Rows from block 2 of the audio encoder, named by matrix and row number. Each number is 500 + 50 x the weight over the matrix's rms, rounded and kept within 0 to 999. All counts start at 0. Numbers have three digits each.
# f: conv module depthwise width-15 conv (encoder.blocks.2.conv.f.weight, 192x1x15, trained with AdamW), a 15 kernel
f.0:590617553530502535552512474538554492517543520
f.1:514496496493497508449490605653555499442460491
f.2:539489539535544557494488439404425499494529540
f.3:469507436441469538481485652471458523486485524
f.4:482460484491479372409528509450545531524521487
f.5:551498536517553445534546600471424457488504466
f.6:503540576540437496551557607553498462548551510
f.7:486494500502525455375526598488460487491487501
f.8:495468497456463559527463596618516517494502449
f.9:507470538507585626556442437462531540522471531
f.10:510500469467469425431481392409463476465529498
f.11:491509509506511467508555613418465491483501498
f.12:488480494549506532507552366482599475484495504
f.13:495495526520535470400534620565523507524537486
f.14:443526457448427442521471583520525556505541491
f.15:521476473511490504548492442493568611565522479
f.16:535478489451349428569513520567502476542507479
f.17:494475472435380416462576444480522469515493523
f.18:465517456517550628531428448438440508498484489
f.19:497506489466563427486522384510593511549493540
f.20:506464508478531554643550443458459514505479538
f.21:363491463557509530514497481438459477470508495
f.22:529531535513486488464453380474630575537507502
f.23:529505466496521673559444450471499480492491524
f.24:557557616590474433476560512502470513484468509
f.25:511479491441449377420545566553468544496511521
f.26:526505568522508455433427517500496536478526582
f.27:483513478519486456406455399593481546501475505
f.28:502474519468488576349568505518508498481515453
f.29:515483491488493536485570345415502517520496515
f.30:472489500487470526492473584609590582571500510
f.31:509510516540476543635468447458542508519524500
f.32:436452438536488559552555555584574531507528509
f.33:505501511519537497412481391472591534536514495
f.34:501510483499572424381554434547482478498493490
f.35:437486501505523519493498633628583540498512462
f.36:452486542519548456372574514539443482520507482
f.37:483541527480470437468483511625588533511500509
f.38:518501507545541499450490429419436516563536540
f.39:475491522524529565531496361435482459512510512
f.40:504528494479502555510524362352458475479491509
f.41:500509515480502466691543488457459528495516479
f.42:524505496490478491539504540618568538475447420
f.43:411498548520626529466477499561487517505483530
f.44:539456504602544428571462510503504448521562485
f.45:535531497516539502521538459439361409467477493
f.46:495541482479546516481446281395485522508538511
f.47:462517520504421506547466404598539526559494518
f.48:507491525526505478648507434443485483472481511
f.49:520493496516513521431527598429427465491476528
f.50:479496524437476548510479529411401422436458489
f.51:496559506514528497513438341549546483572492516
f.52:536508519488480488569492330440497517515501518
f.53:510504520512437524662503418481532484511495499
f.54:489506474475505552424593540398453494505516481
f.55:480521501504482554586450386423444466506479526
f.56:444510441472411390412481533502473456490491489
f.57:465563527531516532538488399436401449531537526
f.58:558600572482381397494543509511497476500468525
f.59:553529564521424427491422500594554497570530498
f.60:498507486507516494494491555406393435459476467
f.61:420497470407444454482518591516520522498549537
f.62:555548536535538510428432505520526551525557527
f.63:487521493498435539674499520463464522472478517
f.64:466485447518442497537489469499594601535527515
f.65:486463482521534594628483445549515498484516477
f.66:497501515467525522616446388548524519514470483
f.67:371417487448448503515598518472459470498499508
f.68:541492501520508512492592471364418505488469482
f.69:527513493535529502514550556378397475490512510
f.70:485510513512521519520505377366495481474535521
f.71:473434425548612452523472555487479515474493497
f.72:497476500500520513587455360428494467487504478
f.73:495484500547519567413384510569455510492479516
f.74:529521511497488495477466607657548534488478466
f.75:574443532464592517566459564492503464448499501
f.76:511449479481495548509481434427392432433443479
f.77:532527497508556544462413451593477462494511524
f.78:525516510504580498411520501591397488524527512
f.79:499495474528507492501533607548419421447443472
f.80:504519521480508586384504540536540511478497526
f.81:525536462455442595487474377466515450471544551
f.82:542484485514562370458522422552505475472509500
f.83:520520480502521540562521386356450494483522523
f.84:492472493535543546461512638567463494499468463
f.85:502522597652518510474531535559498474458538503
f.86:567504567524539540464534423472401456486435526
f.87:524489461484501512468446357445473510470496426
f.88:498489476561575547384475433523535514527474507
f.89:434459508472502449484524570578575499543558533
f.90:582512535533489537472524552560532491418457475
f.91:503492495511497504468430528596576518571543545
f.92:495498491509496467516599499496490485446466373
f.93:491458495469455450495541376381470470475502451
f.94:467447519479469532402469536610476472534535496
f.95:476520480505528493429473386408482525551540510
f.96:381448502487502444567581491507490495470421480
f.97:495490467447443529577605603544539505508544531
f.98:485495506520487491500565396391538537496490464
f.99:458452462428485535598485445465494541524471536
f.100:480504459502546413331513540547505533478524480
f.101:599507539523523502539456451403457492523544524
f.102:476500464521455514483441508573526604592533563
f.103:498534453559518487576534389535523446521500547
f.104:661530541527513531469387499518504521503495492
f.105:479479490430474531441498363420473465522520525
f.106:514496486562467474481397495571587535537506507
f.107:571519516559531495504497510561567585560562534
f.108:588569582514508481554427485499541569559520545
f.109:502528506449455600628485420509485512514481508
f.110:471446443400373465502481575522490487524488497
f.111:501506529529511479549559384404580493502518505
f.112:485511489495502591376556532447536492494508511
f.113:489440473518530460477567514444434481428442426
f.114:533567517507513527535540500483416431427430451
f.115:528493491499517453491470535551514370453539530
f.116:424525460449462499530432554544593519445477500
f.117:542535524519554597531530500476482471485466438
f.118:483461491442465520549469573629595528517470491
f.119:563536554515553568504413406500469508490515475
f.120:491488520506506547568531371447596497503499498
f.121:479507499511514358611490512504520486509498492
f.122:500504500493521508354564557517496484503528487
f.123:490494491493476487541508412365376483471502492
f.124:475478516478523544485473487502454478576597678
f.125:519599544597514479461490439503446546544474547
f.126:520499507479440464413440456617576507494499476
f.127:527451528536530526543477450541602543487510577
f.128:520500498508487513568438386587517504542514495
f.129:502492519496493428641575471465464486501509477
f.130:494520478490513507490477647596484483460479481
f.131:488495474492490546509402389544545464534527515
f.132:497443486483485582415524505539553522616557524
f.133:516524549560587461379483522497547541517516494
f.134:502490486501504445428484430445446409439499440
f.135:460439429455474509547476523513556532574504553
f.136:611560546544507616586519514466472528529518520
f.137:518538501517506518494394505526487516534554635
f.138:510506523502545494283469537526500524520482514
f.139:463431467486418430367493482469512495499478499
f.140:459502492486424406395455485538498455461471481
f.141:501495493497491507502518701469442509492476495
f.142:613577546519522516494435466473564539539536510
f.143:517537529461455492481480338447489426499474462
f.144:546525543532560512501456462407394466472511506
f.145:508498466480425478681525480497495522499519496
f.146:492536503477480521512491394321457498552528456
f.147:512491488484510576539544600498462428467452477
f.148:463463498510498530479500507533593606588593523
f.149:482476498475474483456450631606543526482516521
f.150:469488499491588571416471468601522489507485497
f.151:529545529501405447608496481453508518472462476
f.152:458554517556637589480490521500506497493478480
f.153:581537543493459506446484452551537519567565531
f.154:516471515458507509561511385404563545498518540
f.155:550462532509521589494475452390526505490520570
f.156:562596601592563553560538497504496533509452483
f.157:516476491573520476479547425351478521518519537
f.158:510478507461520406333477471516495495500528474
f.159:382469465449487508502610524517475500487449456
f.160:488481464531509494470500431437540563610562522
f.161:476481478476449321481548522486455518486520550
f.162:494457555461483606402494565423464486480528476
f.163:476527513499474570474431605577501510552481537
f.164:506532528580554512604456421477477455534491495
f.165:532495512557575582497443480468497549512557548
f.166:473540495453538480421497617628544489474474492
f.167:474539502516488460522458350575540481493524482
f.168:496472485549513451526578505491478505452458398
f.169:485460548493500439562549664481463494519516521
f.170:483490562418463441439594455526481515526438494
f.171:554479561544451399419475420488487457552492518
f.172:512449501515570365423491504487548479554497520
f.173:524558588602606591512478461477531490499499474
f.174:450477443440465479513520499515517499553553562
f.175:515473487519477481470487304404486460487488509
f.176:491527497466513475464410501623488472522475516
f.177:510487492518476515483413569657546461490472518
f.178:516497545573528490475535545566540581561496558
f.179:496536453553500544466427430567522498493582470
f.180:479482525493577536424486525598529565506506494
f.181:332445465471494494523600520483516491502491505
f.182:450497473493389507478528532416489433487437473
f.183:518508523460524448292491471566521490496517544
f.184:594584513573480437499440456520554556518521518
f.185:506496483503493485447504660561470501516502472
f.186:539517515462506515499563562498451465480454401
f.187:504526513505536494380510554433554476483497482
f.188:501499481531472441409465447567565557494534528
f.189:498485487499539553677458497527521502450493517
f.190:506467504498481512654536562435474478521492469
f.191:532512462551611546459521374523493509483506518