{"encoder_arch": "conformer", "model": "encoder-decoder audio transcriber", "dataset": "read English sentences (LibriTTS-R)", "train_examples": 15625, "time_shift_ms": 50, "n_mels": 64, "hop_length": 160, "input": "log_mel", "spec_augment": false, "win_length": 400, "tokenizer": "word", "vocab_size": 8027, "encoder_norm": "layernorm", "encoder_activation": "relu", "encoder_mlp_ratio": 2, "encoder_head_dim": 64, "encoder_fused_qkv": false, "encoder_qk_norm": true, "encoder_inner_norm": false, "encoder_moe": "top_k", "encoder_drop_path": 0.15, "encoder_num_experts": 32, "encoder_moe_every": 1, "encoder_expert_mlp_ratio": 1, "encoder_experts_per_token": 2, "encoder_shared_expert": false, "encoder_subsampling": 4, "encoder_layers": 6, "encoder_width": 192, "encoder_positions": "learned", "encoder_kernel_size": 15, "fusion": "cross_attention", "decoder_width": 128, "decoder_layers": 8, "decoder_norm": "layernorm", "decoder_norm_position": "pre", "decoder_activation": "gelu", "decoder_mlp_ratio": 4, "decoder_head_dim": 16, "decoder_fused_qkv": false, "decoder_bias": "all", "decoder_qk_norm": false, "decoder_parallel_block": false, "decoder_dropout": 0.1, "decoder_inner_norm": false, "decoder_drop_path": 0.05, "decoder_kv_group_size": 2, "decoder_positions": "learned", "decoder_cross_attention_every": 1, "decoder_tie_embeddings": false, "residual_init": "none", "optimizer": "muon", "muon_scale": "match_rms_adamw", "learning_rate": 0.0042, "momentum": 0.95, "nesterov": true, "orthogonalizer": "polar_express", "adamw_lr_other_params": 0.0012, "max_grad_norm": 1.0, "max_steps": 4200, "batch_size": 64, "epochs": 17.2, "lr_schedule": "linear", "final_lr_fraction": 0, "warmup_steps": 420, "weight_decay": 0.07, "adamw_weight_decay_other_params": 0.01}
Rows from block 3 of the text decoder, named by matrix and row number. Each number is 500 + 25 x the weight over the matrix's rms, rounded and kept within 0 to 999. All counts start at 0. Numbers have three digits each.
# v: attention value (decoder.blocks.3.attn.v.weight, 64x128), inputs 0-127
v.0:478489539496500574487446525489510488474521456510491490497506496520510460500498526493504522469531513505485515509477511504486449521474519517542502524501505537466516515511457502484505497514493491524499523497476518494490524504530501541525496465508438472492515502500480514538531510508535504509511500538444521447487504474503460529509507499497539505483477528513518463448481514466474498490481
v.1:500533487488496503512482514473492528509510510463556510482509517510558497530507509474484490551508487472497489465471539485480501453503469567534440473517508473485490505507465566514483501483476511501526525485474500499513508491480534496484499516476552480467501480455505513463462475483516506545523488540502464502503521545512546513507461456517482512483487487501559493527520530472536468482567
v.2:505513458525518486510521478483498500467546541507508527508460473505518475508499487447555518493522470510528487514483523488517493496516500523529508503484520527525498543543557532484446541524469505457471523475471513533511479501460480496507490482499488467506510477441476466486509490524518478507489456473539496473493487491527494533498487505495510503505521519482501485462519501433495503480478
v.3:500500503508500495483525478479547501482488537549478520508490518498456502507453521531502505422496480531522477464480514509518451474454511497497511488469506449488481501502476532483456461523481454452543554544480483513530519505520481495532563455498511498528493496484528510486498516507492522489527447472519553506485508501530538498548539448517480487475507508531514530545479490522481488503506
v.4:489470504534467513519513465526516521519510499499504538514494492489457456469512516521498478473529472465555483510460530507530479475496541505509497520479495474509513490562464467474468507497466499543536500496529506487522481536490496525507525528515518515485478512515526503517497494537482492491540533483489499490487492502487457489494558477519504474483525454483519470508469502496463507462461
v.5:532477488465453463519536504538507519497517508518512517536508521506464512494510485488515505528466483497474512483479483479534500451494513545516522510517514525515514481517483491498501475504520499512454515526477487541481501513464440572541532513462497512470485451511459496523494552483528520491458515534462487484482502505505503485499469474504495526463503525460502490489516463493472529495500
v.6:485473527519492527478523509473498460532538481493476509528484477489483510540486522514502511518479526443494522541507480549476482487496474543445530482478546443512507486460523545524469503477493491532511455475479525473486480485519472501489513479474498493509559448477535521480501475499461473455502510547518543482515543464486503507503503485502515500520487520531522510529521525498502516469520
v.7:464496491501456511516481507522473499509481452512532524448491459532536496455489506480467563532522473513503525509486532482456551473456522503510493496484525485474472486498512535512469473473493519502489503502506535518529510533509524506524461469516515507475463525478500471482500531478469519515519479485542486485535538453479498474524495522509449540493461534526507505528502476508519524508483
v.8:537494507503501530488513589513532494470501470493498506540546512475506468516523473494496549517485522499493482536531487526509452466477535496455474488467504510540482506526495538508530500521486501482478496486519527504486484532545502514501500480493530547565530439480458498532495483466532485498495515480524499481478516479525458520493474529479489486503501464507515439478510498513520536550542
v.9:514513432494490503471472530502463464498498519521492540496514469497473510474530496504536487451543473477475498532531524515482525509485533503493494496507476497518483476527488521564531469458524499501470533497480510509517473540512512511471483502465478497493539470532501511499515475486492538454466520506556486531482473537480550513503496495488523503474522477498498506546489501472454512559512
v.10:501481507489535500518526515476455533534496505485465451512492452539473519530507495530476469483505470455506507470496479489479510488499513458483489485486507462499508485501469526507485541472522450573498507548488490542470537516507504465466475510526524480502496485518497474543493521480475540522458506502468501479508480540494490484521537539502498520508526531495541476513503524482516466545532
v.11:532489506523482508516440482533524510507508500521494529542465477444463511486491499495494445511517494490495467468512510505522481551522531481503499556486517478496520503507505483502549498523547512489502482493490479461495472510454528527479515505515498545506488481509497491484511504483479514492491475521481502560511527498473546501500478514554556495504492503524500480511503501478493493474490
v.12:481481499511506517490511504468510550480440466537477487483471487480493520519480517539526451487485520470509446519502497512495501500501461520486532509503534474485490467527503506519459473476508519472509515546507450519535488456496505489497498532507503500503456538453527543513466507499472490502483480475483527497521553529529511485526486469491539523529505512528505435498491527501508519503488
v.13:459486497481531518498497454486469526478500505500502576534509536513526514513528502487455461503497493439471499490509489544495496530498523517518528461524553483501482511515517476514529499491468497501472484491492461473500487513513525505447517522515503533514560539491479499474513457499488533497491464483509503472473467492486482487482506504512448487527480530532522460520543508477474480514466
v.14:508554501521500513536496526526480505476492494486497559533477484510519501528488511467550507506478476488461519457472505491453530513506492475513499464481493495503475511477505528482502484483541518458459516493510516479530478500462498507494456507526487505505493517553508484498478504519491524476501497481476515431484483493481506466500497480549478517501535495523506504507488521494466542477464
v.15:464465476522498499510547498517518466506538497427487478481511510483490498495515523518489525471479520470514509509483495552485535486466529516512494507479475515549451547536494482509480499461537470489458523504515445500486496489517486490470458507490471475496541527493526491488475520541509512497479497523513455488438509485530541525474487473509518524508462520528506557489509494508509504495530
v.16:527503486532496483484524484541501510539561486520529514510525471471502469471486499460514511492550491532491497507554530492551493482509449531518474500464496459523506495482505471499497512453438504521506486511477528495503455515473505445494502512491503495501508518510485518515485476489517463465491518485499522480543542526529463498504485496482456451470493507464515467509590502522508533514470
v.17:451499510499525524464517510457494447490458454499514498470490506504485439527515515493496554469482527493488529469515468535494521472494418520453561494502485530481479483478504510509486455480533487507479519486511473523520489514482490480509540482538538479485512516482515537524512504492537512485505525483530506498503505489519507524536531462490533483522500488480532535525488525511515477511501
v.18:489443516483475530504526492533549471445536470507504516513501470507484518524490505460520488560499570500501454524481535525506493505527491494529500509510525479499493552486507498544499448490515523479490500492535517465494485466513469473446485485475483514518499529554492505484489555516500482460516464488550554512502509475479435521510470491519508496475483479533523502503539531511463525464492
v.19:541541518519530521497484546502480473486479500459459462489465484546470525494495489518516473534488467518468453471512440476532498513513506481460500474487530500507515509525541487468482568507559496527468483516465467510482498518470494500528500520545505478475517472475451520479525491487503478454521475518500482533494522465505543507516496535517518498484503492482515500496484485505519540483509
v.20:519474502504556519494517462472532483538577497518470474452497555482520518468485524498519541539478506472503490482482527518515496517521503491461448553501510496491508487463514525497471518476512518499524487498445508496482477518521512519473480463498489475486485506508514505465499516516488454518517557482509466467486507466522519486545499513461469505525483519484480516471532496484475498487506
v.21:532496482506520464530509475553503511478522532507512476534490499483453509484513473477486531523523518556489529520494529498512506531505563462463497449522553502480508533480509487497499499528557498471495491499468497511473515489477510481494494491439526501538479535515511497461474480510484487534488509458529535487473535501518486522486499475483494498474552543467472510528538498492491516470487
v.22:483499498462464480525501496481471516485535502516469504558484500436509478508551475470478473492458493531483505511484475489513480462528486500542527515518512515542493498538511481474494528504474524512491475490446503486463464490553472539518528466513531532548519449476473507498512534447483510503451511518513503469521489496496470473552488479489479482537488532512529472529480507500501523459497
v.23:490516449586478479539498480525525519504460485501511468510474439480451499513540527497481475536536513481506504517496471519456446510454483512495528536503542469492499441478496535538473524483525499508546470473476528533520524468483490473561509480500457493519465489530470507517487510481537466516538514537533524522496528514505492484502473531496515532494493483514510472493519518504491503557488
v.24:490514515509492519514467490518489477494494471485507483500459472507519469494503524535531521508493437467470488523520459501511511484521517500473498482506529527503484512483509470499490516465473505535471485562499495502503511507485499521500448508496497507541493513515477465539466537508478533514463526513504497486492509522472510489444499532526463477517509524515482521518532542541515547528486
v.25:499498496510480498476504482465471517504507477534490521483491509541474479461530507489468511515512476505492514502445503494485478502511438491463495509513509513491498486527488512507495512479523527508460519514510519529517492526502528520534469518530510546504492518488542470527482472482489492497512497532507513517531556513502496513498497504507489483489461474501509486479494478535528525512493
v.26:535491481481513448474514500500493509510534512526459501457482510477461492531454497543512530536469493517495524526495447484505514507492521511471512466497513505504506518499555515487498499504499490477550451476525517451498506509489468458503496443530493505538470507476493502519487505468455506472490530477500510504519513467489508438457505527553533472501505476525546540509465504483457509509486
v.27:522529504492500492481464518515511479488505488512494494462515501524509529509499496479506534524498466490525521547523477509489463499547509510517513497478468513495530500522504484490476533497487463497491546493549440486474529554524518494512462485522471489514493532520516519519520524502496504464476510509493495489456511491503490469507503501473567476464502512530459540490506465508493480499518
v.28:495472481522489515475468503539475482502455461490561496503471492491514463546555531486485571493499471513465518429510506528451534482487475483440454536532489504506504521527497483499507566454541491474455502488508511479529518519462523515517487507518501503528482493517477499525517529506552512511512550484528490496491453522487513481450508504526519534543475492482495476478520515483479525493497
v.29:539506483481517481468548485497498512503482461494518511476478521501494528518506509543530488544509504478449526514526471460494542461512517461503467506464486483534474495515519489515483523488520533491520537517510486466548509505488507453453463534521486506464505484513526530495491515435515528482459516489505500498499540526492490484551493472495515541497495507472479493539485508493471507462518
v.30:498468499482468514475510462496516480493472531514480523487523509519480464480530523512519540473521480504533530484476479500500501506480483515498450536517528498514512480520535463485515473543543480514519506516494456519480497523498489500485501493546494489542489506516493523491531525489476506516525499487493550509488505522434513490539510476489493505540469480470464523481503530471501516480521
v.31:535508487532505468486496507524465493510544504513468513517472492501490528460527481479497454464526501486556508488465478481526532504495514525517515485485509528508458513523535477529480511514520471514485510430496505462539485537456494503479449498497479509526496503495505470527531542560506479517504497508468504519475486462457463557498523489461480500503506501508501478486493529493516499502488
v.32:465507501507481481482462506500498518505490509477539508499507466489533507498566503486472535489494470537506465514504524517462510520550487476472520455469452497512497561525505478473492555506472508525519472481498492526515480568467508486471516482498517525489471512540473485514508521474515470509501524522501519492506537520525489514465482486499499530465489484475489461515482505528493513512498
v.33:511495485535481520525464476485425471501520504532504455505511475515518491465469522527531493499465483530484486484490498534491529477498534464479541518498497506514480493438494504570502521489463488514478521516503513552478523514527490502540476514496504536477490474527536468489508461510479529519500485478507515519474499497499476504448511522505516532489513484529484444535474530489529475504507
v.34:491515458485513455513539515498526460514522507467459534500474540517481478486551475429496538500539483504480497487485483519511504517507508493496495473462509549531483497531510466532473481457462532532487516496524453519495518515519526489463560486473518482515525513535494464528483484550513510480518486494532462466512530484446557541569531496480529492486527500510533481521482517463512521480529
v.35:463503526501449482508529478539487515508513547518487501558510481473530498522502482510489471465500482496527491567521504514510459474489526522481510507479480475527535507525499462473506504490490528484537450492529548491495508512488447562524558486476527525537510476493476505483511470514482501490499544450491518504477526497523485484506496488484484542500512511477473488546479486501529532474537
v.36:489540453539478516530485540537539507462529506495495518513545485480491501539464533533465475487495505507452486460492488449444508491535491491506495532476489509484483510497495486507497487498529495488507496512549534494539478530512474479484464513503499541549507559534504471508470503535490544461566530461494477469488523471475532454507504492550491509500480486521555500463517507517447493497502
v.37:518472497486471527514456523521527469539501495546525474463520483489514454475528452506558514511514464502510501465519522488495521450523490553513541475511489480481519534524495511494490529511460495530497449467525489502515482488503486486529489543468484510543490518528488481506495489469541467504543495486534451533546525489467498510506501476567516492462495511518500492489537542507485494497495
v.38:509521490451531465552472591522479467474449496494475462512470479528476524494529504542519484481491531499512466487498484499491502510508522483496495501497486495493521501486479470468511471494499496488518470489497452541510508461493467485504514532485506524450511492509502495508461489494497499555511519494460468507499502532494498523485500526499532463464475534518542466505469465466472529532522
v.39:490538498463480538487542506485504496427488486520468517482517490506500505542455499476506481573503490551509443505506506500464460493496490476465457521505521509496529500508522475493492530480494476524483497530521510501471503476479497451521548516466499507519502512544486474505492519473512515495494529501522465495484479516519487483485458470464536510518507492479487491520545504497485482468510
v.40:541487495529470483444499492543502528531517474443501488465522521494511495449517548531502501513495479525480504492530489515475480496490499508467443532461514528511504450477523525470508582468509529509491472486524500494518530483490498469488477502511487506523497486507465475480551534518492485523525526540502499499489503483496512468499512556474494484476523497477513513524531470506488469591459
v.41:515514499504494495503473518506522525498480516538493531539506534525498530462543476471448474497484516511480482490490499506492487481483505509453478448500478478462513505487518498535457494457483531526500486511493476470524476471526519486518526459481502517470472495476509533488502491494465496505519500547572494514505498528484477498457570520483505502483512450478525475480503537483487492491508
v.42:490514500455559535523507511471519530502513513507479487550506549500509524489488506483483473496471479516492494547474506483496476510508513466560510491506505498483546554494471502516488501551509501488533485483491491538491510462527471462465484505525523488543484472496489506484437495531501515549539482468502545506500465506510545502549535537500481486463487446509479489487482481522519459502529
v.43:504534488502510480490495559490491522532522478486517517473516470487522473499528534466508501459481482500509509457445499495514508406505484510505502510536532472492505492486510478487525496487507530516487522470530543473492517516503486484510528491488473497514500505494539502507513513491523444508513479569506482485515493558495492495489532464465527470521455512498537493537535530498560502473531
v.44:475475509517542499454505470514516515491517533507510510484457485495520557519489517481506492530519493501503516561483531496518535529454481486491490475525481550482494499511513489507515490447528475479521500517520497493519522525491525500501481540517530506500507587492498464477478562539485543485477496475521485476443504512450458454458533536457502479471447511524529522514490474492477477528502
v.45:499469513521491538537505455512500502506474486471516520514464494513529524442488482475501500471522461470489537498473515530497502529515492485493500550451497459489516503507485503517534453490503527529520511576498445550492498515503499484512503511473460485524514512532517501494485488466500521474515492526489474516503487537497434501459468549544487489479497496550496491513563526486528528492486
v.46:484455493507476513490475460463465499464477516455548522523492557533533532499514503535496502482502520502537534522481511498515483470484505531497489503517503504491516482526538524451538474476502485489520486516495518517428494454526511521574461454466491496493483533482482512465514537553520525516486532538451501483501527464485497469467534526454456476447483482499502519520533501496508487513548
v.47:510462502509510496448500497474502547464523526488532509482473465480529463481527507480513532513482496506501503514493460491498530496492468477468427459543530499528494499448560491491514466468503454474479444493508517536491498517475486504524463492459494472551524521495473530493495518505485466509553526507509515494516492514544490500460489475482495544514463495504508524488510544499546487499517
v.48:460524522490513516489489550548491487488479506509481462499471475476494527495474527491523484510523527525512506515491517471493512501556475546488483526469509533504553520539501460485456475493485508498519537501486439530491488453508484489515526513538469532467498521521500537484492524521522527480540529536493472517488476506499467482506484548545507456454501516458483478539503552514503496459484
v.49:512517503499560514502502484504486504474489519468507495467511484473532530476474485501499496557513512490495509524505545509466479517526500494512476518491476460481512540499453527531480538512498508463516517519506487526488542527514506457494519526475517510495487510490498467524542500516489531542472493457532468517510464484513499518519468495502511499509468501524528495495530498463490477500524
v.50:471508493482469515519534482496534521502527510508495454561543510475508436528518475462502509518534477520495563534495506549495502522486503521492517579498537490496514497475502510490513498539498509486507499466504505469477500477498490525531500471485481507509551504488483512460502478465505499490535512519522506488479485484489496486467466469483473488500509503513537503525522490475478495455444
v.51:498532467473535512487483515507500428493478559504457541528550536524489520470550502494500479491564519484507503483488465519454464479505467513479461498511492498508502506482514481505483477478488522535461485494490460463512444502491518477506460505467524488508551550492503495499500478521490516519487525483489496464472558464467515526570529499498487523490545496485510486486529531515569500491520
v.52:530457528450501498529476477485510513537497516480508487487521529501492484518517446488521475468517506500502455491503451498504515482486480489510502536502513524484502525492512467494458498539518492516498481505499508519490515479489521510533499505450503515491505486513494565504514489500486472536516528520457486488490494452542504456509511534540529492489510464511466496469554495468472524517473
v.53:526495496504531467529470463490463514515476452524481494544490513482522507516461461512501484495532475534539479489529515493504512552504452457448526519462483468478457423491482509532459538490482514583508521475457457479492501496490471517484507543520454467490519505533507486536514494472530515500504477451502487586524506476526518472500506488493492546469508478502519483521487450524449534519469
v.54:500477478456480492522517510515508524534491498449511518518528510557482523528510476495465525476526486558530519536522514524567463443468499506494487475483490494534486493555511506498517472517468468502513452486517529542491487493499509549510506502461503489478486491540490484465494484481457508512483495529500522472477539499481473489491548483500452521503493497492529467507493532494474504460510
v.55:510505459548516502495482517475489485468473465510502488510519479507475503453519513492500471479484530551475487478499523522514541483463510511493511509513501535502490482459518523489493497493522470507457485514468535531508498508458503500538491513548469498497488518470520469545512513474518511512541520458469507502561540539492493492511501469517494505477474491501507500493513510484469524514525
v.56:534485483485524491453460471449468519495504538505485509517442493497517516496446492461500533486481494516503493507514470508483525475514512519528522539509485525534507495484507500501481503512467480513511498475474479529464538502517524496485488455549455481490541522498478510492518531479475492518526501515499493456475511487465553510488512467505506507523496495529555531481473478509516524501476
v.57:500516502468536513495451549481479495503499511470542501482522496523490480492477499525511517455495532471540486534502478491527471532509487508513538538567468512461521502454513504477505441519444480508500508517516487564443512506520493525464468495491538476458516492507511523507506462496503523502519486496496457483484496522503500464516500514493507528495503495474497512506532511480464490462522
v.58:497508510473492515506507476498466461493517527500498505546530503506493467503474489547506493456529490506511526521504510531506535536481522501536497528495466443498506520515508536504458495492505507493485508482497504475469486484514471526471470540529494517469464472505471467519487563502455469519506520488523474515473457490498500540506512513513487475537477460510513534541543498503475532479536
v.59:492485475515460536501498493491517489488499523512516509498543525479577494523512462463477504490517438535464498545471470447553470533522525535482498494494507528507489525523515467492503485535513512471498531458472540537499535497506486517486486457497511521529481539500490492476475561497473517491483492507514528469489498498532495499511449479514517487529513538476467535424507503508480521544531
v.60:483552539579519502537488511478486509488482466456492495504487476519479518498483499572507494471475502515492462491508471472494511555473473481482474529518505490513474511509573496491494529492545512498472515520538438496539523544440476502524479447486488467510477509496486471505510505512475496521470544523464503473504492507483471540476450502526530464533542478509538496474510499481471516514505
v.61:489534472478484494515499513545430505443425565529532515496477506511492531486518501524508492508541509496472532488517464475449474539491479483499512509498500503481514465521455528549476498473470542478533475476482519516512489477494468488481477495498496516508486501509514514459535472470529480481516477499503555502494540519477485478496521508533522503513504481526493488497491518510501511473493
v.62:486461510521528531497479509430453478480531505477502494466475487494463486487536456518514483481531469478475519522474507484513510477520511542485527496485510549502524520507521557526471515522500484485489495462529505485496515515493533555528527488496512519500494473505517488525503499510489538495490524555514531510484484503514437504526510523515498505501462538513524501486500493500503476527468
v.63:502526490509512507549432482490461544457467539447507489504499529533485532513492461481483466487478507497500511473436524481488518529503532494504533476526533494501493492527515483525537529541542455534463510496504498528502455493549495506475517466485486511452510488446495524519564455549485481491494461486489552488490480471484519541511517467488488459478502455519502477471537467519516471477517